{
  "model": "audio embedding model",
  "dataset": "synthesized solo parts of chorales (CocoChorales)",
  "train_examples": 39062,
  "gain_aug_db": 10,
  "n_mels": 80,
  "hop_length": 160,
  "input": "log_mel",
  "spec_augment": true,
  "win_length": 512,
  "targets": ["instrument"],
  "num_classes": 13,
  "embedding_dim": 192,
  "arch": "tc_resnet",
  "norm": "batchnorm",
  "hidden_act": "relu",
  "depths": [4, 4, 4, 4],
  "kernel_size": 5,
  "stem": "single",
  "widths": [128, 128, 128, 128],
  "am_softmax_margin": 0.2,
  "am_softmax_scale": 30,
  "init": "torch_default",
  "residual_init": "none",
  "optimizer": "muon",
  "muon_scale": "match_rms_adamw",
  "learning_rate": 0.0041,
  "momentum": 0.9,
  "nesterov": true,
  "orthogonalizer": "newton_schulz_5",
  "adamw_lr_other_params": 0.0022,
  "max_grad_norm": 1.0,
  "adaptive_grad_clip": 0.02,
  "max_steps": 6600,
  "batch_size": 64,
  "epochs": 10.8,
  "lr_schedule": "linear",
  "final_lr_fraction": 0.05,
  "warmup_steps": 660,
  "weight_decay": 0.0,
  "adamw_weight_decay_other_params": 0.01
}
Rows from block 4 of a small audio embedding model, named by matrix and row number. Rows with one number belong to one channel. Each number is 128 + 32 x the weight over its row's rms, rounded and kept within 0 to 255. All counts start at 0. Numbers have three digits each.
After each channel's rows are labels from the 100 clips, of 14976, where the channel reaches its highest value: "top examples" is what is common among them; "loudest band" is the band of the loudest frequency at the time of the peak. Only what is clearly more common there than usual is listed. The data: synthesized solo parts of chorales (CocoChorales).
# convs0: first width-5 conv, stride 2 (model.blocks.4.convs.0.weight, 128x128x5, each kernel summed), inputs 0-127
# convs1: second width-5 conv (model.blocks.4.convs.1.weight, 128x128x5, transposed, each kernel summed), outputs 0-127

convs0.16:147126158083143107064156137156102130170102143135123086148095112163125118101153146126139186138145111128113091165122117177189133092145140126132098084136187127177097165120099086135133122116073138131127118128143062113115130133204150158102155118135133163104225117139131157217130118114092142172109081136068178169104083163108072149116134104133172140120129131128123140105155028096198147176145
convs1.16:132161140110145098118106196138136123116154110121162150130064122198161107167140104098151098055143102192135132134120123123148089156158136098100159147131154149115158118114092175192113118090147123168083168130121130102157111086058080099132122098160091126111096133153207197127123168118089164152112121113096187107142193121120170153157201170137137094134120118099105151093129078128104157038109
top examples: flute; oboe; note C5; note D5
loudest band: 1000 to 2000 Hz

convs0.38:160154164061124145133121162136125149158144090116113152142123099157128113191193087154225104158091117147125155127187138095136108160176080088130067139119144078134115107153072147146100149113182163134173118107090155160094109153068124187104145171088128099123145155129111090119136138177158130121137132182131118171160097160079168159122189111105044129098113086160085166105152101107160137141111
convs1.38:101108220095154164076098065164165164165127142138171087133101140117109111114155099210105088117140066136138131111084135163152119131129088149122087081156140177099150104163141172106168144198124127135110114102084138116136024117147108124179124080151116133158108145086177134150113139133147129129150180158143083132136072125066104088095117099062145138140125130142099140183185124135113128152127
top examples: horn; note C5; note C#5; note D5
loudest band: 500 to 1000 Hz

convs0.58:130125140120148078107152166117061105105113173108114176105165102155155121136153149069168128137096104122089140129167107107107132141165114088094089134102194134050151178092110129092122114101124113069115116115131112087132164149177137208084147149104159152126124207123124172156121138085138104164160091112141105124097097106149138085113148114094119084141114094144052217189159136109048138114122
convs1.58:078140106140152090160120097097192163111116162142122102107105075109118157206100135095101100187149067152166128132131065131133137097115104169150099022107103105075111111161113128086116118173152072164085185123149122105102164098165133126132163144131143104098140088092212137168122105104123174121091072119151156137142107088165054106091131138187160140148139165123128105129138122121168119114103
top examples: note C5; horn; flute; note D5
loudest band: 500 to 1000 Hz

convs0.69:092113142128147129102171131205174120097162115140171165147130121127079141107132168146146117186100126116073118120138136177162119175083117163133116151115104084063102134118095161071137123167159129142143110049121168126156128142095147131154125103137098158135214159093118180154162161136094189128178123155111149087050099119097161156103118060105097135149114091141165168195100107106162135076160
convs1.69:089170109104113095181100128156115171100119174148089081143147147130101126174148090068118132109086135038133104154144107141132110053099104161128144211118149145119076132120151115131149075185173112202122070103165099108091125175111124102181089039112142148126155096166127117196126097151133157104119093122134081165116093160087110139112148102150137130103132126117146191129156120146100118084141
top examples: tuba; note G3; note A3; note G#3
loudest band: 250 to 500 Hz

convs0.41:170106089181148107116090187116120116105097105143123138142132159148194179101114161132202118168144112142161149165108088208134159085123070145077205153058100035115082133122148170118105071121162109093118112170127144098110131122133123184165086107146138141144111115062136116133116128136101151124133116139144136165146178123136157103096080132155114128153132118114096147146165139162190161192173
convs1.41:132097146092102183162110053132114135160072218116124093113082157095102128168096104100194143217109127146124040153108103138123112124162171118147111191126107082109179094112156145159113063103133086154110132135113134122117128100107118105081091169090131143126103174112139112151159134116106152112116197135110133114173100151155076167137145177153131153116079122124077177137137104135158181166116
top examples: trumpet; note D5; note E5; note F5
loudest band: 1000 to 2000 Hz

convs0.25:186134119153120116103169117078104151159153158090148162150135085097116200077151082127130048126149120106129102210098158146149132136112130156106152169101096095124043173117169047119083133140142170119125115086172173111128120131110144155109132102135113150109103131131135119170183096105090110152183128189146185217104098149124145184106119145134206130138112134125159157111104127155114151126152
convs1.25:124084061117130155129067106128102129144212109149138128101145135103108118088154099135146124197078139125162114122156061102131130076179143184146151137208139097122077110059089119134140099064122136108193098140105145120083111092102149065147106152154109123084145106105148114135121145134107134090121138097144206157128110173131161166045153162122160117137126144102150163190158137132094114170147
top examples: bassoon; note A3; note D3; note D4
loudest band: 250 to 500 Hz

convs0.24:221091141094152157136131158163102145145147132105083124175175148139146145185180147106105080164172162121098096123118126084101149139163109073124119165196053109131152180109089155170142139072136137123145173077104163128122134114084119115172139109134127172155082162115081128123075083176116176185090138132163106169139080156075128123147129096089136157157177104105151115098122131160179166144130
convs1.24:160119079118113107186130090098140125148166170123139147117103124091102115078080104197120150117156090108148106151100174123130118135097159151126194092156129166126183137123148115114155163193113155144144087141083121124100141137102110154157177146102156095158125100050116185083120155131167155129140102071165244143140167125151108141103079107127142138125118098147153121088144063139204180172156
top examples: bassoon; note D4; note C4; note A#3
loudest band: 250 to 500 Hz

convs0.53:112132141134084129144101126146132106151102120103154125115161110133154162110107120070137145051091137065122197141135134168072110162199116130119096210202098129108114094143083112201116093166135117104197146115126148088074104156100129093183080106113104147172124098145181136102125182102117172135108108110184109141090120169109138103094133137146133127161133089180131173139116144196086162171133
convs1.53:099082114105088107154120098120163141112157166140138131145089173071081113111156115102135093171128131126136104134150132118154110112056128088138107107173115135077047128100109127055110147118127155158123124173143051158181108092145146154048110125120171212171122069124102093094107125105108136135147144111121193139085101144172123150191093143142148142100145141195147132106104115098165112187185
top examples: trumpet; note D5; note E5; note C5
loudest band: 1000 to 2000 Hz

convs0.72:143109094091142141045121112098097147129087126099159135125064055142195116161077169161106094142073146127144130125181163105126144170103166122129153101150071061144150152128165165135098095084181144122142142103206115149123129115141166128138131170144157086118200133062097170128116120100097120118133136159074092116101169149161102159086148157184160137096148150118154130132170193150102126141084
convs1.72:088113100225106188135170140110145097075106139113104136089070115144134100166134121136111140127075087132104106173143109096097055105163143148075097120101169111176115118182074097151171110114148129105167133136101154168101183098137125188106089110104135090104118112137109130137154146172170142179129153132076071138106152120103110100137201131089090101146140157107132161164102086053166095127171
top examples: trombone; note G#4; note F4; note F#4
loudest band: 1000 to 2000 Hz

convs0.1:094154123143156116124171116108156116135220087145173136149108120116139112109182140169131148121186120133116107119120094092121180131090166102090132193100098133094142126135127131071109155094122117157135092090094019182090153136112095127085139142185134106122114094160137156152093137178158095149071130129096139153187136163208112061083171123150200163158104102146133144098136078108124128150129
convs1.1:060103139129145093154131071098147132093150120099114173146116097156108156151176127104085102086120222168179169109104128168108161108157153111075115164187122145142181109127128141118102138055091104106106120164085103116110089133149158115145115126096127230123140162197087128136122154088126142132169120122150066103159155103075076108103076147177137168141137136118103186105140118152113140137074
top examples: cello; note A#3; note G#3; note A3
loudest band: 250 to 500 Hz

convs0.61:075125153098144145093103158072142094141143134191097155130138131157148105112092139185092140172157106123130194136149149086168145097111116118184106076146089060098135120156089142171150163135105170152144144116126125150140096134142132117115126151118131084121105060144182161155082176149154150128056122086054131172219163157105174090099126133143124151097148215114126162078127121117109136172149
convs1.61:101128093109097107167169085072120101166143144111097189126132130155117137117134120123108132148094112186113103123064161148162122176099118027078142067128136137200154118108115150159143128100116102066133114151105125145108161131097098122064132120170105083103095122117159135110155146073121132179165137140087111047145140101120183100120089132111170158059123133187059100097135120125138151095189
top examples: violin; note G#5; note F#5; note F5
loudest band: 1000 to 2000 Hz

convs0.37:130133112096108132144097102101233137071103117184103069113190113128176141143157152137205109150076071097109129121082104186127154116131128133076114116138160126101113123074141181125149117112127099140170154088128146142073124102172129083212095145158066133138106127138147162199108098127114167105138146135165121116135162115092143099105156156175104165049100164141134113149120119104179148101123
convs1.37:154127106094136187087195108099144127168111172101151144087117163126086116153130092178175176164147123133091095120111179189092097094093100105099134093155166148139107140139096101173141190138090175143127165110175143119130089154129076112146152100130103181151136204100143083103173095093151110117142135151108154151136104185149104155215091116144106105157092123149061071124164146131171158109094
top examples: flute; note C5; trumpet; note C#5
loudest band: 1000 to 2000 Hz

convs0.120:135138135088166112141106160153148149155122103107085164126156115101158153149095152126130165123186191137161100159161110122160064208142164093107135178101113128135092140092172095089174068123137135127162214132144204105158102052140167078127149172162135132143153134131142095144162139069132131174136155163108130152168137139075078161139119092123165118095105148137116125071101098165050145157143
convs1.120:147129140122126119096099103139118140104154138082155055150122150119177064061187111186167161110092122114137138167206087171096127131127159143104109131141138114135141104145108121108168066122120169138087080174084150145050078142067124182099136115099163072109175137119114076104145151113096158111138133074134131137141112205113090136104170155133149132143084153118202124162151138103094133085168
top examples: bassoon; violin; note D4; note C4
loudest band: 250 to 500 Hz

convs0.4:169128142148124115099158109161110155104161093091094174139132100125137095154146146125140104165049173165088173105162151147163112048170195129116112113117137113200178097148130104054112107122152133134118138131126146128165088146102134144120169127212109185110117175109182037160168127166146151137102113088126089142080116148183128138151116094129153161078109153121143130132104107125162062183147
convs1.4:123186136107130157148118097094150142141108151203174133130101170159121160097095167165141040094091146133147103127125147095152143140187096128067095122123094124132145133153127115151086118120080115164133135105158130091126086086054126126135143140136159159113131202096120083161161089111168108109173240154148182094081171129120100142117113128076140133203096124112158122123112088099140106137064
top examples: horn; note F#4; note A#4; note B4
loudest band: 250 to 500 Hz

convs0.79:109118089157162115113149146136208119055097171193184117112154142096134147116134150081132090168114138145120168141100110155176115163121139108163139157135131155127067094125067218107106168138117116181158144141148131147112149062151145147109166198099119187128146160121143100069146139077111129131149108125093072122104164097142138117144117159149141148166122200134130102163085174076061144139170
convs1.79:135155135184085123140138162125088121117157168166122168142100159105093150098127144068161187155168142120131083201160106157160128146102134126133151117123172096147187116174139115167137139177131156107105180179125127156124160068134145105193156172144115181101084143120120089112172130143071080136155146135136120077207095134143104074215140113113163109146146178125121066092096084125158104141096
top examples: trumpet; note D5; note F5; note E5
loudest band: 1000 to 2000 Hz

convs0.74:068098180103137163179152110119078133137089117111117104102097091123162176151112156134185133128144154092086124169130090125192144138126164117159135140177148108145104097127088159187150145104132115112192147095114081090156149119103152129122192054157136166146133160142146173144126151083153191087139100168129148099118170105188179130152139196102106106151077133133091184133082109189095178134158
convs1.74:111123084186130086194083146108146145119174165120131140120090167082092090122104081110104053191147124099118116088112094081072134132201151105116092189029130115118123186165157134101117163135128079127123140125093092077120161115111088144130114122103121166144191090076119147112177100109103133144176138117111112101125127156137105144106145109127134160155158120142165102049121076136156160161096
top examples: trumpet; note D#5; note F5; note D5
loudest band: 1000 to 2000 Hz

convs0.50:165120180113125130120114099152170165107121148135092133098184130071168165089099191190143132122138107150107191088119173149099079114155102137148107126136165100107144098129141142145159152177142096121122096109112149107105178107121134152100158147114129115126112090018110103173154121110102210154089108120113095143146179100171111086079099217178148144132132134126123152197139105067155097100164
convs1.50:139155134156117104180164102139183134086198170137150120100131124189055129135147104187110152077131065075147097110120163147083118174138094128097111090164108107135135203154160101126139170078094117191098131180103100182098103117131128097113136139128104160128181122107103120172167160127143183100161164118115169197104076089150130148127151089150129094169133129135106130088087157132183168147156
top examples: saxophone; note C5; clarinet; note C#5
loudest band: 500 to 1000 Hz

convs0.80:171130156166137148137143137098150027078108126127102143172133159095129151070145103145106132129098103137120089132160082096121204094124083104115122155152130127190099128167175133081123179132139129125111148109088080132094101111121090182136134166140151043089156069195134150113133082125117093115121084119159115132169113209185123136105151168183142092182180120114134147091093141138129143104093
convs1.80:156098160159158121127167176148109115098123107121107132138147150202131146114067144141118127122173237099121122123102143131097141142218186160152093074131135126142130132137132121224142113108143166067110121059103189108151108145117132098136125113164091167095111149129136123124106203084158168104155101185162127097120161107105179173111146084091134136125139080131064115150155111169128151158130
top examples: cello; note D4; note D#4; note C4
loudest band: 250 to 500 Hz

convs0.85:125087149175141122117167105104121160100115163099111148205171145114111169110117083098101172090071120144121210110097144084100125131156105163136142198136123166103117116177096087183186145112079121154116123155125178130091115180117070155130112147093128184100076130134149069165107097143156179124101173143146148180109134084123088132105188163123171117127109097117191149120091107140126150060129
convs1.85:120128100117123122123100193161160152131129166122118163117184157099142104085101138082156134108155130145084135109112130077110060122135150110206140142062157105105072121096103191089161112202107150130109154136093142145152109087098073104139170126143121149130117186112128140143122137133065170173122173160163210156117116217128162118140131087088120151132110078137159077170078190120115120137133
top examples: horn; note A#4; note B4; note C5
loudest band: 250 to 500 Hz

convs0.54:147137172125099116148117110131154123093110166177125138164101114104146196120183130145138047119116100105127148095134067132110122152058131076133129169094196109113102055081108108167133112141130151157161128120092176101132160165128083101131104150164143105119113077134132160163201121102134122151081089147192149116102125118207089144112146071172120107203133089110147100126101144093073178093126
convs1.54:102056107159087129073108109107078108097149154157092118151161220113099127087094147146109118120153173137151085125158116177139117153177132095120127124148099147140096147142167142112168147184169079122154090137115104154058132115117128078080124161149090245111123133109107117142117114115125136083125105134173116096108177146108134209120088125139148122156075171106099140188163111198139132124114
top examples: trumpet; note D5; note E5; note F5
loudest band: 1000 to 2000 Hz

convs0.64:119110126095065094088074143099094203125166118134133117151140120121130152148149170145089105169100189162156146152116137130100066115097158155149099119150133128210089158147090136101108114158064124191122188130163165155117088143074068181120125094171171138134177152149136109124179127134136141138106123143088107186096111081167071116097064153108156114146168098067165146141122164144120104112168
convs1.64:117158123156151116112166175159081155120116086134216135105173137120140178054130148145102144080120129110152138110218103083108090095146148172115144137144146126116131140149078104080115117134100162137180135131169101108115166060076113133144069129132142178110095099085070086129147109182127125130129140161120190115142071162117121214135142114087117134104095174105109143103178129173087115074146
top examples: clarinet; note G#4; note F#4; note G4
loudest band: 250 to 500 Hz

convs0.81:196076129115152174147179070104129120152098129136107191163137157123136154144101168124063149192142183096170095103098150159099129181118148143082154071182180129164121174117120142148132158129082083146109145112168077127139059136165107145142122160078171141112135161128162158108121095143164121169164131110135131110123120191097158169080113070104175146120182125176163073108165130129101109147149
convs1.81:137140156120165141184122094155126161177108141144115155114104132153144116130164159144096127101125086082119168158132088114096116111176140128170122174146152111138109091123175136153138125158153114133105101131145153169180180112179141136156088131078114170082117163167106140152118132171063099127199142134100181089096092154121142073091152129148174135109200116144205000111118136084117111135187
top examples: violin; note E5; note C#5
loudest band: 500 to 1000 Hz; 1000 to 2000 Hz

convs0.83:153116129136120140094129086175163169111144153128164083063125109057145100118103141133122149152097139149114165171160160101103073134118134126164119180149155161101099133134095163185084148092143118118184150178126163085128143155082153134096143167124157121105206153151163109112127100152138157076170171159056110088146117177127071143098131087192064089083138126141064094135083107119086170145115
convs1.83:118086196200147149092092151136137159146105109189101146143138166079131104123118089138096170110135155125152166154134125170102127158129108140164116105129084131168133131147103184099153142145091105143156133162129104112158223104140144155153158050069086152115127164072104076120109125166121120088083105147105135082109099119083074123141092104159131149154137176089152121143152194172041123163092
top examples: trombone; note D4; note E4; note F4
loudest band: 500 to 1000 Hz; 1000 to 2000 Hz

convs0.40:090113161150139098090096149083138171107119125076139108145182183190177069165164136144163120117156112090135119075132116171181135132096194158099112149137115107135090157192187166125097118122127103081142143109054117063139093198148167152112115124137133140111164149112125064138106109146140116151167137167156055134146098120163121125138178132096142141130145165113098138117095053114188107181148
convs1.40:127091180111169122093155105153108177190105118184140110122113092135106119091091118095148106107093135135097111114153117121115127108145110118128123106137162155096106082175108116206128080156082093197066084163111127116149109104102127175110069138092106107172152109172075125143170155104108198114172071130102162164086101116138050062115138142140118109072132163101081156111183087096126135151096
top examples: trumpet; note C5; note D5; note C#5
loudest band: 1000 to 2000 Hz

convs0.86:142110114152162118119150093053186039156119071146122077185158102075151085106145091079142050139194177103106109087147143126136153086148079126128115091098180100121133184135126187118129093107112127153120141150104155157120111121090114176154137144129111138101116134163108066113182087112107187151084160153118084178107106088085157101102108135170151155111098149131141102132162116127111133125189
convs1.86:107180093164147190122046093141127153141116122108160122179116177059082122129175124198130131140115137125152146147137153117084097134107076141119118167119099113118125066097177129144119126092145149172142123032174114105138110113135098167132103138138085103149086081133106084144109109107124109095130122113045102088107086183106141121089121143130209158094142133168175143048128114159121117170144
top examples: clarinet; note F4; note E4; saxophone
loudest band: 250 to 500 Hz

convs0.92:148140122135156144137165134170091125101121125127072129123091075112151160152120167164157121079091138167166122123145122050101126078159176138092113167118127142111170120123121121128114202018086112057080145088084126136159160156150116102071094123153142150164143159134115047174145159111147071184173124104129093159136116126127123151167120095161133113196080171149108143097090133154111090123152
convs1.92:168103039157148124139198089125154115146190057115153112129147111066120120119117109084128109124154080161172138148130089112100115097179098161145085079125119157115119110119130168149127092112092096119162174140145120101143086148079130194154092144132124065111140106091090147095133096093151122130151219121149150078099120109136139201106122113059115137196156095106164130067134136154171111134122
top examples: tuba; note A3; note G3; note G#3
loudest band: 250 to 500 Hz

convs0.127:089103188097090134072190141165137125102119111203161098167139162135110183100090181130164186107063128137117126129143135096065131098130141116117138095091135114144125127113181090131121127125106102082126166108081114153150170088163136115140113111143170098135180112153126102104083110119051056166126137141168083114111124083127115118193077093093140130157087153055157063142098168120112098134132
convs1.127:104130139052138099124154153145074139072138097152139127102080092155135097135133060137162123105129102124116112119169092124157066163118052046151071138160127074143065100166097086099117162138162137134168131145151129123099108111077138164089146084136094104138112119142118110052150169122179156108160122136142084136138066187143159190109132174104119154100145097121161071148106108133094089083108
top examples: tuba; note C4; note G#3; note A#3
loudest band: 250 to 500 Hz

convs0.82:106128101167141080144143142144151138099085150130078144137155116177095120103152167189159108054083145211131124162163119147193150162158106097144172116110110103202162092172111107152110165085185157106127096205124152140088083148109141084142108138124133084125120159082119090184150135154124094089094124119117118130154131092145114142160125086139116041146127120145104044144161158155163111135165
convs1.82:079149134157121165065199101114215158164124114118108111109124138244132129081125081120084091158123103215118117097125157139152130086157134138233139156113145119109133112129145163142129125194148144144118136116167087087099110110134136087080090155146096077152150122147124085143104178144129140122177178185157103131118152109102109150131141128109116161171081119151109149115101125087111110082133
top examples: horn; note C5; note B4; note A#4
loudest band: 500 to 1000 Hz

convs0.56:100114197082117190173088136086114106050140158109100158119097144160163179125099126124197160111131123130150099133136131118120183144122159125103087127174203120160143154111093112100180133130100168162144170154159078166140147116135099092060193159148190086149092118146098151199128090132058170087148123117134099137130110169144135133132102112122127159122174135145121070128154102117078169120084
convs1.56:124119095150081143163138087101169130115173158156185135098069150164153091169115134046077119142162176185096060110087178166146164133101166085104123128094126163131076133130131159166160124116151144123127065174131103119145171118088079143102114130146138067161148127180134152073095106116120183136136116142081096127121139162148085132145162138115115107133092081179175153093079122184116081153093
top examples: violin; note F#5; note G#5; note G5
loudest band: 1000 to 2000 Hz

convs0.47:201153150161086111145108111090150102149149085189107135107138130129127143134121082054159094176077114137075145146083170107156105197154084120208098186101122118108114085127183051100093144109119120117125095159092111134122097109132112147147153131141091150088150110216103081079195142159141160180127138144149121160112096120151090129107164128174123104134128115112137141170153080092126156091160
convs1.47:115091107138163192041090123145118132144130110169130142127107162104108161129093120126141152092125197117077100103139071112132112139151125115033157170131055131140132102160133165116102169140127149159147114121110146103133053140162082149102147100145107155082138054084099061136119084141101077110112120206154182167150163154110184082163124120078126136131156137146175135180132107115127132122160
top examples: violin; note A4; note B4; note C5
loudest band: 250 to 500 Hz

convs0.99:188130138116074086110089152113112172074066148140147114175134139091137163103156129075060124158109151145138157169155134107138081109068112147107145093094149109084083209133162158160084160109158081134139110135133174102120109104091095086101091106141083161114130117101091111162112054107088129170148087153115138110079146099062177116142143155200081167126133088131156147142124111081121124099156
convs1.99:133135121178124082150124191127105162099125149111124073117148108155157153082097154168164175087114132118158160120187118143091121125070038152118104129073105153150128140114175137167110145123162135137147155175181092121134166110154097160155111152104115090149119145141109114130187143110144128122117146077102177130119065215159154223108099105078096157148163157158084144129135062115149125120192
top examples: trumpet; note E5; note D5
loudest band: 1000 to 2000 Hz

convs0.35:095127109138190172095145134115137075157132045105114121145127118085124128141138131138086141151064100128095141116121143085113111151163138101081086145069148119185126116087137198110155121103162167107131125161111128089097127097108153104085081188201105053148129096158136111119155134145111160100100176061073097183130144138097161104115143148154122082099066195113090147117131110150089163088173
convs1.35:113076172113147108079114110172126130106161089123153147144085102124141134164053112120101144094146115071136109105117121185093103111210109103154111157118140119151172142135157118126093148080143146129166088081144174167094156108084157156084069203159126104077100110122125072138155140143151115135155153178099121078143177112085087104160140177067202089125135079081138120140086076148118103131131
top examples: clarinet; note D4; note E4; note F#4
loudest band: 250 to 500 Hz

convs0.93:139066145121143170115105131133093083115130094153096159146069149129116095117102138104209173179174134119121127166117161106046125088116116158126068133115134175125127163144128156085091144152155085158097127110125162165126121089108165162122117086076111102157096074085109123116131133125095098119175152034139084110142120054137101109105126096216069126112130137144076117095094152088132116076139
convs1.93:129148080033195087171116136110114160164164148089127145175142106074192093161127108084095118074097151076152125166110091191104154132197083129141128091143132161108152162132096117177094150128124164130123122138121154108093154138115115153109105136122124165095084086101101150151144116151089118167141108142151145143139148094181159157117104199164168090168169183160168118133106113159097182089175
top examples: clarinet; note G4; note F#4; note F4
loudest band: 250 to 500 Hz

convs0.12:080131119097137161203107170095130106136144111129173111085108162080094124100133216116167085179116138120120157109111125080185136113098086091089161113112162059144152139142157086092116180128145093095099148069133214094072149099112128123142183130137098079096118135145121178080142137183133138099160129095099116110118104175165152146175139147162171173143161092131163096146135134125167142157174
convs1.12:096103136169126183225070125101094128156111108125166125163085109113169161156108192145135099095121147103167128136080149191121123119192127110154094156070168125135129093084120108146097144130158079073060152134147158107130087082159116127180192117110171153107141159119195102121143176122165110129152174146151124099128119125115060112145066140166134097117141173166119062122119127174115127104131
top examples: violin; note C5; note C#5; note A#4
loudest band: 500 to 1000 Hz

convs0.104:128109115090133111136124209159190148153098119080153169114070113085189129158148080078134123050128160132102151147179157127134163165039120131120157163104184124141133087155165156132107096146189092159109173105126129117127146110133119162098147068109100113112167120159105084182122126139106123104112085098067183169131145077133162088109113165137119147147045130101102171106142114092119144151148
convs1.104:076118133189071167112099158141161126115128093155116073123113091121133125141128067182135121094154105125075141069152144154043118100178130168118110085125170118100126103161124117081074110113196139128079177126093175108107155193177093124212118117146120118131074098151170104132166100117141145131113109130105153077123119150107127151127092178110177112164166207091082162139115152138116148137136
top examples: trombone; note F#4; note F4; trumpet
loudest band: 1000 to 2000 Hz

convs0.2:155159124116113068096133138069119158070123170147082107120132141080132127092130076102130131154149156137049111129089117115112133091141144113169136143158145154122196120119116134176105137134200079100077111131104186094091100103178083167114132120154115142087136118144177106220106098064134139130148089138091177146123138115062153121139116108211050128152138179108168103143139112147165099110121
convs1.2:153155134132167187139112098104174119184121150149123135133137109131069121144086122155134124160120076138167109130155118242127102146086124135089157107108088108140117103093120167173114108134120108125146163068180137120118097112131152140131120106174092158068156122120141138113087065138116105166144099091199187145150120166149169203151139168071157089155120156130047129186120115170167163172111
top examples: clarinet; note F#4; note F4; note E4
loudest band: 250 to 500 Hz

convs0.98:143157109226100126144172144115122164127164059163106174110116130138123131122180055109105163048139107129139140120181142118153129107146099176111109072160117139187156135134094139161118144085127135102112119167100110120090066113095132159106103118084075137208090144181112129080155147177172080103122159151118140138108149133104118112108174179158113136110177152153108197185097118114122172104110
convs1.98:125077111145163086147161152170151141104170091127137074149212116100143135151135074053146152112109116084143165129138108118160143146108140108090129076112111127146116018142118214099094092093135151111108072109151133096155105099123082121140209117094134105124096136075134167135077136103121085141139146190087094137087119105127117109171086126156183152091146095119143157151135121094078097137157
top examples: horn; note D5; note C5; note C#5
loudest band: 500 to 1000 Hz

convs0.90:136135132156149143072136145189072092165130149116142179182124110192117174065183098074069108147099142090177162130190110083186158207092166125075134073110127117084117169140074120131097157139107147169178102128069098136145130165120095152133111152133122154110183125105113129062116161120137058142124125130123148135089126112149164129129126168095084113098104171146134100143104159104126134152092
convs1.90:130175080109110082119144114095121168140142140108109134106125119142114081166081188160097126115095118103101132144166115112084163122034096159090135090185144110122105141149109145170144144124168166163169164145227165129126173109133133158135184056155132061150145100156132071122118112131068140126148164088174145146178136092129097133123125151175085126119042133130176102075168114115123152130125
top examples: trombone; note F4; note D#4; note F#4
loudest band: 1000 to 2000 Hz

convs0.123:165128178126044154147140142081150172098089131137073099110229157160118133167119119154129125172176103095130135166071150090118097138138089103073145137146065108079115128067091099154163117104123171097065123112096098139125090100093096087197102122129120131129130104172147100137181119142141167141141148116119110162116172103121115107156147075111122125166080092129112123099170108136205191131123
convs1.123:160118134123141174129119089183111142178152197173155109167055105116146143156104110197150148086126115137113148139193111141179129156150164136118152135127135182143120124111080123118104141112123113146130157059103118157192102121108147069148148082127147124182154106123114133128092132111191081112106096179147199142140070175141149161142122115179166131156103149160189126181202119124058161145151
top examples: bassoon; note D4; note C4
loudest band: 250 to 500 Hz